From a checkpoint of a small contrastive audio-text model.
Training: muon at rate 0.003, 7000 steps, batches of 512.
Rows from block 2 of the audio encoder of a small contrastive audio-text model, named by matrix and row number. Rows with one number belong to one channel. Each number is 500 + 40 x the weight over its row's rms, rounded and kept within 0 to 999. All counts start at 0. Numbers have three digits each.
After each channel's rows are labels from the 100 clips, of 14848, where the channel reaches its highest value: "top examples" is what is common among them. Only what is clearly more common there than usual is listed. The data: synthesized solo parts of chorales (CocoChorales).
# p10: first pointwise conv (encoder.blocks.2.p1.0.weight, 64x64x1x1), inputs 0-63
# p20: second pointwise conv (encoder.blocks.2.p2.0.weight, 64x64x1x1, transposed), outputs 0-63

p10.52:500581501476417510500528473476522505375472479500497510437503409536499489595500562513438444502491493505499446496472491534529502513497493617502513531501509493488524528503539504480534504505556578
p20.52:476484418505459496502460457505495457501489495461438496554520486446474422571513516539464504503528502498484503491482503477499503429494499494492493491488481502632527496561357535479536520583516510
top examples: note E5; flute; note A#5; note F#5

p10.7:503506584537497478510500506450484495496501430506484499569493515431378539489447487522518501514517432535489500460489506479508547441500499463564471523494499505584499419492453453571503571562471532
p20.7:549492495592469449506535523519467428549503526494582503511458508466477564478500494529529513390569489544486536476534541505549500518457493483575545428512473492449576504470523456541461513468502472
top examples: note C#4; note C4

p10.4:505522493485359475468466408494548515460505500491600475552485503482481499500474515610520510481508453495498490489531510580497569508513506444487502498426488490425498506509506461497560491555509508
p20.4:486486484504493508516513518468496583506500491494529442477593492494491531542502419573484554482524500495513499509523554503556585506458558520502500505526522415492526398536439499511474591486527419
top examples: clarinet; note F#4; note F5

p10.6:599506490479503527521600482500511526542496521510542508468509460493499515540524497503501499437502533558477483557509488501476461504471499466425499496517441569570471567501582578573519585506501557
p20.6:490506501379454500561494521451491562477506373510483491506488451415488484498589497499498514509502498436499565468533466498490503499535522409535462537508486548497544496501435497450518478487535494
top examples: note A#4; horn

p10.58:465523435504497489505473603475503496558408495581461498462484505529579538491497497467453578563494509560502466492513556506539480486609482501536515570495512490498490521512463501470508538424467499
p20.58:508468453504478499534505499554500501479484572504437454500490501500470458632519490513531422485503494422503497498500497500480540466525531451523509581525373509455506502574495426450530489501498482
top examples: flute; note G5; note F5; note D5

p10.31:536575507488560491526499501496508503522513489470464569451531372528543437515511542555491563528452408517540496506502504536503568499506438407505438538494486500446500491561476471518490500504511467
p20.31:500513469455445494508478483483506483451488560400438455502571456449482493505501481537415489490436476445516391429534480416511501437549505511469510499509515502539495498495487474488487523579541474
top examples: flute; note D5; note E5; note F5

p10.53:525498466495633502482436493503499498558465505550466493556557526448510567499479493475572573558498566527498463386482487503464501527503500541532588486531506530428518493492501483494501496483501503
p20.53:499501511478451532421512444503464442455504508434485439497495461481475572443518412475445548509563599460543497500565517457468523467501503500476528528542493492500489478494481503518493449435490602
top examples: flute; note F#5

p10.61:517475483491471483478474478502483435529490504535479492498515444483554508454495500486623559497493551492465470503490531514508622495512513475466509445384542553496483448496486541476513511498437598
p20.61:491456503498512492554501520552476492515529436498436566482504476485478516477501521473501501472479502349483479529505514503481301492478500509472510504456553538508520499501479511534486499518501493
top examples: note A4; violin; note G4; note B4

p10.27:554473621409512500511501497516508524524491514516433510542528534484453564506497453456514576483413507474562493497521425492493485413497524508491512492503500549460497469493403422476487499495501496
p20.27:496511362558480500453466501532491425426443486469501480540554488541564521506493506457496373489545493534401475503510457493520498541522500477534454463493472507524498487507444477494505484480502475
top examples: note D#5; note C#5; note F5

p10.35:569478498496420499491496528490581576436433506572476500538490493539504531591481497483435448492513636466510516483526501491535514508501479480516482506584479491504514501508490500501508521506399495
p20.35:507505552509470476490511487501513588528563534518484530473549540457476534439487506503405495506535488498491435428504519508500470564437474496486499404531533545532582569481504472516565498511482589
top examples: oboe; note D#4

p10.47:499498536499503468653470514496451502499489613545495480441489493520537459521459489471513496478526517483516545445495491489537470483496386486495507530524579500505550491502584470507464512439491527
p20.47:516503454498489443559484550433524474502489400426449507582523419500576543461509505461447563517451496511498406442525501494457440512491520500503417499457477503518494498497486509497493461473499535
top examples: clarinet; note D#4

p10.62:448410538555499500617457499526496498533482453502472518498449438507504439432527475461451491507495453473505459565476450498503499479485504503437396492498449525484504563472560505500482549466481547
p20.62:496483553534489433505471536463506537496495469468484463516444543555486472502489444452504500476499500461481510468507491587544521559510498540508520502499450468408505563451498476399547403447502415
top examples: note D#5; trumpet; note F5; note C#5

p10.41:508463489504501509473482499499546497478537485509527488478523502505447508371528502507587497498492370555442498604504496490424480465517522495549535514477497510464436520439490507563472543475462502
p20.41:518514550438574528538530427504502481511454523524440504496490538519457511458501490546423527496400425480500482394504496576516474523455506490459518480493436500493574540502530563495462494448492498
top examples: note A4; oboe; note D#5

p10.43:503473593515496496422430436497503484427506515593500492456559522510501557498496463447451487522485480518559489538542439506468470517559492501507529496494503503390503539470519467480430527502573466
p20.43:476506499509503484468532568509485399498574525551500486537579499524499446515473602478523455460512499449476528570559484424502491471534498515538571503480474492507615449531469491512499466498485524
top examples: note G4; note F#4; clarinet

p10.9:542493495491428513484512504499542491462466531497367498498464479481487495502420480499565465507560465464565491495454491499515531476556505542557573486558498532485521538616499504518438462461537486
p20.9:498527449487553584509500490403496544484608624496506465507463496498481499550525541455495525496498512518490479520458488498413493474554480502426510426502485513481513505518500559457492502513503417
top examples: violin; note C#5

p10.63:501519524510397498498500438502503490564441497556473530497506487473445514512580552503565479467554499450437457499448434523446524439499507531571547452465522496614519542492516497500488502507538499
p20.63:527482476504505512485517523524505568500592506558514558386498491594541463518480548565492476514498456524400494558448443470518461529489464488496499521513551482511500490403482502549525495488461527
top examples: note F#5; note E5; clarinet

p10.39:515441521502507489538541474578503504469508495496453566504494476496533548398554549499436485537525488508487527523553439467499484595508504561494590523467496475390492574511471534540494516495502495
p20.39:518446517528477427514494499506500565643501491505502510398500496506514495472522441504482488470501385502507531499499452499549492507405517560413466501492533453498497506564523471483494501506508500
top examples: oboe; note B4

p10.3:499414527488482579473481425584456559492538468580565502501505563464505502472538499475516513412558577454485508462520554493502520472507473483507499474466491553467512586524535486462518508501447496
p20.3:515495544456580471565499492557497557542495502539498463524486399481492488502490535514540491505578450509518512451421561606487519523472496457513483524581506511434498504492489493512521414445530507
top examples: note G3; cello; note A3; note F3

p10.49:505522506486516498508525541509517524497500454509485494500505446685539563480456559522390496484508537513494472516500494470476533518493511504583476520593515525483461497481518560458509508477483452
p20.49:499505498518436506410516449550503498493500502422541513591516499475496490465496505501449503529511501642497532498530584505415487489514542491522514416536519580500553501507499524499525499502532447
top examples: note D#5; horn; note A#4

p10.23:547513502468486502474492528508517535535489495500498498503500498550548504545508470535498499471505491527504496384498496498409557564566469494486517556516489479483500601520659527583502501522506523
p20.23:513496536578542464486451489495479589499537508501500540434577504500544607502464529576519509506548502484493442519501574519504495500386501506500518574430499505493503480496505515503490435512448457
top examples: horn; clarinet; note A#4

p10.5:539482478482442500490480471500501496503452507441499555492495632492495478561539495477535496467493503507515474516496503501408519505504547497493466396481508491629480516623500483500493461486522485
p20.5:430582501509484486501503495458498480540450543499501473499502489553501423454607496492490502440484504496550482478507504487429525468454569371490497504485455416522505501502430562476499496498544498
top examples: note F#5; clarinet; note E5; note F5

p10.22:502477471508534507530472565477475512391513489554481490487414520499491500439475500479469460387530558533444488524558559492497550455523483503513409428549498502524462504538507534497471473460442505
p20.22:471509494519516490494504570495498495449527530531497507446523551590560411497484537512534503605464500461486551506501524432457450522469564461514488446490485531504499367489487477505554531542491498
top examples: horn; note G#4; note E4

p10.18:473521523506343520505532565488522519539496490515510504480529572464548475417528483541497626496528510488543461519453520547534506502483488488481500504505410477491474495529480571502496549463495504
p20.18:560505510492500496500538470411491486458499460478476593431514585495510484515496485437434502503499476524540493482431493469498504439481587581446590511565490497537491502553492479476516450511446512
top examples: violin; note D5; note G#5; note E5

p10.60:498555494392455552509498534507501515527511493510497511478601505484476457517565581492585501512452418451495534491450493512465485529503448468541499554500426519432522499495511422502495528490552541
p20.60:502530493461465525504511497483508493449461553502473503504522498426499504553503504404464494432424493382579502498506494473392509509551505566527470504541504502508512500565500522503496482502518395
top examples: note C#5; oboe; trumpet

p10.14:463499437500689498494456502468486495514460540500420482483498455463494503498464471487541536505500544504501489479502498499559501557486498482493479543504499500603516551526514559587501468505500475
p20.14:382520533506567440551505367512509574613495466498524464503498502539501532495580541507542493517522507491563486470518496476551503468499494490522525477417501499525493516491496500500515498459470538
top examples: horn; note B4; note A4; note A#4

p10.46:543521513555475518460452506504426492591567513487590580500508568474541493555554510508505502488504475507496510499505483446464471521518499497466508581549439463366477496548466510502515526509496508
p20.46:558331538505509524467457542495499503480501492493560475502529500491523472464501486609471479505477509491476504584549494497514503479451482419482494390504429481455493480504499498496511475489518501
top examples: note A#4; horn; clarinet; note C5

p10.48:502438534513499489552518521509494499478499407504368425499530508488544508495483481576379489486510617504472497504505483496528478464498508519487504494557582500482507498430503471510506527515486466
p20.48:513425499602510511503478495515528518445444522497510583506550450471558459495542486512431609535523454532500475526513417504525498499502522507514505496470512472495561471479518555495573433515577503
top examples: note A#4; horn; note C5; note C#5

p10.37:528512496548503500505494400501513539510517484510494488554507548528495420464534449513446518503501457442509498530439503490535461520510518512537534478435614539516509582523530476492497532437595584
p20.37:492435509502520443491496499551502501472501514509518516555508531548504559379434525525536513501479496548513453480488513493492537552497428512365461531514477562412499538491491472531521498579500501
top examples: horn; note A4; note B4; trumpet

p10.24:499533442514569472513502548499491457517497493499486510500483624508487517523497480699497501474514499490504497498471500541501512500519584495496566492492480504499579507529499458500513500494539440
p20.24:549494501511527456481525500492456523429502463536492540559542507528502491552450479519499544513501442486444485576461493553513485540602496517441498447501500444584521549530483479517511531513432385
top examples: note A#4; horn

p10.50:521485611480539499457405602523510494492476481514522484466499495522512539439506465487525502498491519459456443504562502493500509567497545562488493513507496624475500495500521491492493559391492483
p20.50:520533487499543499512477542468567519501572499384583498413505452493570499476494549509404501465501516531479474495497424590497466481472496518494501505464501465493503487514388499499490538476501489
top examples: note E5; violin; note G5

p10.10:487543529502498500493501437489556489476491522499556497500427503462473506506488501495499485522527497512498517589505536409423493490534536437508486589454490532551461473494498512583505497470655508
p20.10:502570497501466504503463504497481524459505505460535549464493506429478509481501502483483496507417461514398513512507470511440507471456518501518462512603499492506369482468494528379521432521492504
top examples: note A4; note B4; horn

p10.55:497521450504501489493503476448502513508600476521445502487494437566464470527415536499505561509494491504486510498496609470499556495467496457534498583537472504551491383497530504505401491495467512
p20.55:514486501463447513526486493473476471583543499530503456510558506449462498521413511485500422476489479502430490589447496482497563497431530568416540450516498433509524496537497513560503495460465430
top examples: note A#4; horn; note C#5

p10.54:493530486477523496455441496512530519434507492494404489512612519529498496504501535451506477453492455471505486559493492473529498526479501455472501501425471501596539499620556527500574575500499487
p20.54:495545444493422415503581514502442499499465487466479490500571535497445505517525499546501512517432545507535536486524500463488490406519453549504511380455481488452482531516513482418495483530475549
top examples: note F5; violin; note D#5; flute

p10.17:488470503529494540501497407510500522541534505503435492496519475479392486416486514504629472511443507501479517518547508449461497434500605491495489471477510558527491508498528494588472483492469536
p20.17:485513498543439495492518543495504506494463477494543512523454664401494505477510469506502505450499514496503496521538513487457457483505475459511545556605533516501504615451491500562488493488500494
top examples: violin; note G4; note F5

p10.25:468495493480499529507501501543493422499491425530471464499498504561391505497460488532500628496543498469506515539521486493455547392548497449521546497480545556513487490502500501581440501441518508
p20.25:463540446501494532506416498390427500489491483510516471580444457470510476534500484490505460451521497449487499499484500464456510480499579502500490519489507483580463501562567511374500500502535446
top examples: note F5; note A3

p10.1:501495418511499570517501503518539655467527462542430500438481501509441525492529531496550498584505489430533572575491444492496503474501522527511505479577507541517486505502497525504484509461482467
p20.1:537528479532500492515491514500513504501536500525468581480496469521526437504547454422472497509505506498454538477456557491493493499375418506457501482467542523471485371500499533494470563494597485
top examples: clarinet; note D#4; note F#5

p10.12:525557497437509434500529500505474520504498548471558500476502501466472520468499447521502540497556495503489529497500474466355413490573505497509501507495492513514547499503422507501509650515534500
p20.12:504502512512494471500503464569514483500523462535460447493502485499520461527511497508507507489601637499515423426509451429470470504506497502572505445525457508515510500530491600411515514502445479
top examples: note A4; note B4; horn; violin