{
  "dataset": "synthesized solo parts of chorales (CocoChorales)",
  "input": "log_mel",
  "tokenizer": "word",
  "vocab_size": 56,
  "embed_dim": 256,
  "encoder_arch": "shufflenet_v2",
  "encoder_activation": "relu",
  "text_encoder_width": 384,
  "text_encoder_layers": 6,
  "text_encoder_head_dim": 32,
  "text_encoder_parallel_block": false,
  "text_encoder_positions": "learned",
  "l1_shrink": 0.01
}
Rows from block 4 of the audio encoder of a small contrastive audio-text model, named by matrix and row number. Rows with one number belong to one channel. Each number is 50 + 10 x the weight over its row's rms, rounded and kept within 0 to 99. All counts start at 0.
After each channel's rows are labels from the 100 clips, of 14848, where the channel reaches its highest value: "peak in band" is the frequency band that holds the peak; "strongest on" is what is common among them. Only what is clearly more common there than usual is listed. The data: synthesized solo parts of chorales (CocoChorales).
# p10: first pointwise conv (encoder.blocks.4.p1.0.weight, 112x128x1x1), inputs 0-127
# p20: second pointwise conv (encoder.blocks.4.p2.0.weight, 112x112x1x1, transposed), outputs 0-111

p10.108:68 50 51 50 47 49 51 32 56 53 37 51 49 50 48 48 76 68 42 51 35 48 32 40 54 54 50 54 45 50 55 53 81 50 25 60 50 59 53 50 47 51 43 52 43 51 34 52 66 47 50 47 50 47 48 40 21 64 54 48 73 53 53 49 46 52 48 44 50 45 50 51 38 45 54 40 55 53 44 77 44 48 51 52 49 50 32 62 44 43 51 52 69 47 46 24 32 46 50 49 39 50 54 49 61 45 50 40 41 45 56 52 75 40 67 52 49 50 47 51 61 38 30 50 69 46 61 43
p20.108:41 43 28 56 50 51 36 51 32 50 54 49 54 45 32 50 60 57 62 51 37 43 48 49 54 50 42 49 32 54 53 30 65 43 50 37 29 50 51 38 52 76 36 43 57 51 37 37 64 71 55 21 62 50 56 50 34 61 42 65 39 50 66 53 49 59 50 51 52 51 43 52 59 49 39 56 53 45 61 57 31 41 55 66 49 52 51 50 79 49 46 37 51 48 61 48 57 47 53 40 49 49 45 51 38 48 51 39 54 38 53 57
peak in band: 1000 to 2000 Hz
strongest on: note C5; violin; oboe

p10.110:71 45 46 51 50 50 45 53 57 58 51 48 49 52 70 57 50 44 57 53 55 56 52 36 53 54 52 54 72 22 52 48 12 44 63 48 50 50 48 49 48 55 54 50 54 51 50 48 50 60 59 51 45 50 66 60 71 41 50 40 66 62 62 67 48 56 51 48 46 53 64 46 51 52 45 46 50 45 26 47 09 51 61 50 61 48 50 55 36 51 47 69 49 62 49 43 68 51 30 48 49 51 55 46 59 50 54 50 50 29 43 43 48 56 60 64 38 54 43 31 51 48 54 39 45 44 57 42
p20.110:43 53 47 39 42 41 49 40 56 49 57 52 58 44 48 47 44 40 19 20 56 39 53 62 42 45 45 32 51 57 61 40 42 51 46 62 50 49 45 41 41 50 48 34 40 40 44 52 42 68 46 58 27 61 62 60 69 49 58 50 52 46 51 60 31 46 50 38 57 50 32 42 47 34 49 50 49 51 42 40 53 60 52 50 50 53 51 50 53 51 65 60 47 49 39 44 63 19 53 22 56 42 29 50 59 48 44 46 50 50 48 50
peak in band: 500 to 1000 Hz
strongest on: bassoon; note F#3; note G#3; note B3

p10.38:65 46 47 52 29 50 50 58 48 59 42 48 35 53 48 49 51 52 42 48 52 50 59 49 49 57 59 54 52 55 47 38 85 55 72 57 56 50 65 46 50 49 37 56 41 44 43 73 64 47 52 49 49 50 61 57 38 56 47 55 48 60 71 42 48 49 53 54 54 35 52 63 50 57 49 46 21 31 59 51 35 32 31 50 44 45 57 47 17 37 50 63 52 33 40 61 44 46 46 50 55 41 49 53 46 52 67 53 48 38 58 68 48 48 69 65 58 46 49 36 60 61 38 53 51 51 46 48
p20.38:47 58 42 54 28 67 32 44 49 50 54 49 47 51 53 61 50 50 41 47 53 67 77 44 51 52 48 41 39 51 67 42 70 47 55 54 47 48 53 66 47 51 51 61 52 55 43 60 62 55 51 48 52 49 19 47 49 18 49 60 48 49 63 57 54 44 48 29 58 50 36 53 40 62 47 47 51 48 52 51 50 47 51 52 46 58 49 73 58 45 48 42 40 49 50 35 44 59 52 50 43 54 59 36 52 86 44 45 41 51 60 70
peak in band: 1000 to 2000 Hz; 500 to 1000 Hz
strongest on: note C5; note G5; note D5; note E5

p10.13:40 44 64 64 50 48 55 51 50 66 47 45 49 45 57 49 42 41 52 54 49 57 40 47 77 63 53 49 51 44 59 46 47 47 51 50 55 49 46 57 51 48 49 48 59 51 40 52 25 49 75 30 50 34 44 52 44 52 49 78 70 50 55 26 37 42 71 52 24 50 54 59 46 48 51 69 55 50 51 22 53 49 60 34 71 50 50 55 49 45 53 49 55 50 66 64 57 44 47 45 32 46 62 59 45 43 46 48 46 74 61 63 54 46 56 51 43 57 70 36 50 55 51 44 50 53 56 49
p20.13:51 61 50 80 11 52 55 68 46 45 50 55 56 65 51 63 50 64 50 46 69 49 54 43 45 65 48 49 19 60 46 52 49 59 56 59 50 56 48 52 65 43 50 51 50 38 50 60 51 53 44 52 55 64 51 50 42 68 53 48 55 50 66 51 48 64 49 52 43 46 47 13 37 56 43 65 59 55 56 50 50 62 47 43 68 49 50 48 69 56 50 52 48 61 51 49 50 50 50 51 53 61 56 46 51 59 61 48 49 56 64 61
peak in band: 1000 to 2000 Hz
strongest on: note A3; bassoon; tuba

p10.45:58 66 55 38 49 57 72 55 53 51 33 51 50 54 51 47 51 50 46 41 47 36 50 50 51 60 50 40 47 51 47 56 50 50 34 59 46 40 47 56 84 44 44 51 49 84 49 49 41 43 65 50 74 35 51 50 55 40 70 54 33 49 60 50 51 48 44 43 47 50 54 51 50 40 79 49 49 56 49 51 46 55 52 39 57 46 50 57 63 52 53 42 50 52 53 55 59 41 59 31 50 48 68 35 54 42 58 49 66 50 56 51 43 47 50 50 46 50 47 35 95 51 46 42 62 45 49 52
p20.45:76 54 73 49 66 55 45 64 29 59 47 73 56 64 52 51 53 28 57 50 76 58 50 47 50 49 55 48 51 61 58 56 47 61 52 61 36 49 52 51 42 50 46 54 50 48 50 50 46 44 45 78 52 50 55 59 25 47 49 51 57 50 55 35 47 49 54 50 51 52 50 50 52 57 52 49 45 57 57 54 51 50 53 61 51 56 51 38 45 45 45 47 51 62 53 51 68 65 83 54 41 52 78 66 56 48 53 50 71 51 50 49
peak in band: 500 to 1000 Hz
strongest on: note D#5; note C#5; trumpet; note G#5

p10.9:47 44 34 62 43 50 52 55 58 37 25 57 51 49 50 52 64 42 52 48 52 58 51 62 55 48 47 34 52 50 61 51 26 67 50 51 48 35 54 49 50 50 49 47 41 46 52 51 55 48 42 58 42 54 54 43 48 50 55 61 50 46 47 49 52 42 46 59 76 51 50 48 46 50 48 52 51 51 54 63 82 49 68 63 16 46 64 50 29 50 53 53 67 59 49 42 97 50 49 51 42 45 55 53 46 54 48 51 52 49 37 45 38 51 48 54 65 50 39 47 53 37 49 39 52 40 66 47
p20.9:54 50 57 45 51 35 42 49 58 53 53 35 51 70 86 27 40 51 53 36 40 35 50 46 53 55 43 90 52 63 50 48 48 53 45 50 29 51 47 43 49 53 55 65 56 70 47 55 43 51 49 33 44 48 51 56 46 49 51 34 50 43 37 53 59 44 33 57 50 50 50 50 53 61 53 43 49 36 53 50 50 46 50 49 49 51 49 61 53 50 48 49 61 66 50 47 21 59 63 64 52 52 51 49 52 49 75 38 53 48 43 47
peak in band: 0 to 250 Hz
strongest on: bassoon; note G3; note F3; note A3

p10.41:65 60 60 45 51 51 44 51 67 50 52 58 73 50 36 66 50 41 64 50 40 57 49 45 51 31 45 49 51 49 52 45 41 40 49 58 57 50 51 35 54 49 43 45 50 56 37 59 91 38 65 42 58 50 42 44 49 56 58 54 51 52 69 41 41 36 28 45 54 47 51 67 49 48 52 40 51 54 85 49 34 60 42 52 46 60 63 53 32 56 47 59 43 49 51 49 27 47 62 59 54 50 43 49 46 31 52 50 61 44 51 51 50 47 58 53 66 39 52 50 45 57 75 44 53 49 48 52
p20.41:48 41 43 45 66 39 64 53 58 70 62 67 62 59 55 48 56 52 47 43 53 52 49 30 49 50 84 49 50 49 46 43 44 51 52 50 41 56 53 53 38 45 53 41 63 52 50 50 38 50 54 37 54 56 46 53 50 55 58 39 64 50 65 53 52 39 34 58 51 58 44 45 41 51 51 49 48 50 72 53 52 10 49 49 49 38 39 45 49 54 52 55 12 51 51 67 50 51 46 48 41 40 39 54 50 35 49 36 59 65 53 46
peak in band: 1000 to 2000 Hz; 500 to 1000 Hz
strongest on: note D5; note G5; note C5

p10.101:50 63 48 51 52 48 48 51 49 48 48 49 48 52 78 71 42 48 49 60 46 38 62 37 47 42 61 62 46 48 51 50 52 46 72 74 66 38 50 51 50 84 44 62 49 50 54 49 81 43 48 48 30 50 47 48 49 49 50 46 57 43 50 47 55 58 49 73 50 53 64 49 31 63 55 40 43 52 49 50 48 53 50 56 86 47 38 47 60 51 60 52 48 48 44 49 45 66 50 58 50 47 41 33 50 48 41 73 52 56 48 52 57 52 41 72 49 46 46 56 54 52 56 70 57 38 53 40
p20.101:47 71 50 44 55 48 50 65 50 48 49 51 43 29 17 39 51 64 55 36 70 54 49 51 51 52 49 47 57 35 53 59 51 47 50 58 68 60 50 50 49 48 50 51 31 53 45 42 57 48 61 57 78 41 63 53 47 49 50 50 50 43 42 43 40 47 50 39 39 50 54 25 52 61 54 52 46 41 50 49 52 51 44 45 28 59 47 48 34 44 50 51 60 40 47 42 50 42 42 72 49 35 60 25 57 57 45 26 47 51 44 31
peak in band: 1000 to 2000 Hz; 500 to 1000 Hz
strongest on: note A5; note G5; flute

p10.102:74 57 40 53 53 54 34 48 60 50 50 50 61 77 46 48 49 43 50 48 51 56 30 50 61 52 64 48 46 28 35 45 47 61 49 45 44 48 79 44 46 39 53 48 53 45 49 47 59 42 50 50 49 56 50 55 54 60 39 50 56 59 68 45 54 26 55 60 54 50 24 53 53 49 47 34 53 51 52 47 39 41 53 44 50 50 50 51 45 47 29 58 57 30 36 50 48 42 45 52 52 44 46 60 53 42 48 51 35 63 46 50 71 46 51 87 27 48 62 55 52 50 53 36 39 51 36 61
p20.102:37 45 51 51 49 47 51 49 62 68 54 29 42 40 39 56 50 52 48 51 47 45 52 60 49 55 36 50 42 48 57 59 60 50 41 50 49 57 51 32 50 57 52 59 32 50 51 51 30 50 51 48 53 66 35 26 51 34 52 61 60 63 41 64 49 82 47 51 47 61 52 53 49 44 33 47 51 51 78 45 49 45 44 59 45 50 52 50 63 62 51 52 43 47 49 49 44 47 87 48 66 48 52 53 48 68 58 51 58 59 45 25
peak in band: 250 to 500 Hz
strongest on: note G#4; note F#4; clarinet

p10.2:56 58 50 58 56 59 50 53 54 42 49 43 60 54 78 48 56 57 50 38 44 53 52 57 54 37 37 49 50 57 69 45 53 47 51 60 51 45 52 51 54 49 40 48 48 50 50 75 46 46 45 49 45 53 53 46 37 54 41 39 39 46 75 49 48 68 48 63 53 53 46 64 54 55 71 48 45 46 50 56 50 92 48 79 44 64 44 50 50 49 43 68 37 29 65 52 56 60 37 54 51 36 50 43 52 44 55 32 47 50 50 49 49 49 44 51 50 24 31 42 45 45 45 49 58 56 72 51
p20.2:50 52 51 42 79 56 48 51 53 59 52 32 30 49 49 55 51 46 50 55 21 48 48 35 64 52 52 44 54 52 39 57 63 49 57 50 40 53 54 28 54 42 36 50 38 58 58 45 59 23 53 50 45 53 52 72 65 51 40 51 47 48 37 52 49 49 42 52 64 53 63 57 52 55 49 49 60 50 52 51 50 51 35 50 46 50 34 34 51 50 22 32 60 57 52 49 52 44 64 40 28 49 38 63 42 33 50 59 48 40 31 54
peak in band: 0 to 250 Hz
strongest on: note A3; bassoon; tuba; note G#3

p10.27:61 62 51 56 62 51 58 45 65 37 55 57 51 52 42 60 74 25 57 55 64 48 50 50 49 49 52 50 55 50 51 50 34 53 45 38 58 50 57 69 74 68 54 51 48 62 47 50 54 36 49 52 57 56 64 22 47 41 51 51 53 44 27 38 40 62 51 41 44 45 51 41 50 46 40 48 53 62 42 60 42 50 48 49 49 53 46 42 36 50 50 50 45 49 44 49 18 50 63 48 44 56 73 51 88 53 46 43 48 50 47 27 73 49 43 51 53 46 39 59 49 48 54 48 56 40 53 54
p20.27:44 61 29 51 59 46 89 51 49 34 50 45 55 44 46 49 51 53 53 44 27 46 43 48 34 60 34 50 49 46 51 33 34 52 41 37 44 52 41 47 50 34 50 49 19 30 61 42 53 42 59 38 44 39 38 44 72 50 39 49 68 51 48 48 45 44 38 51 52 48 56 38 47 47 53 39 48 47 51 63 46 51 51 43 49 54 52 51 48 50 58 42 44 17 48 54 34 47 48 49 54 66 45 40 51 57 47 51 38 53 54 59
peak in band: 250 to 500 Hz; 500 to 1000 Hz
strongest on: note A#4; horn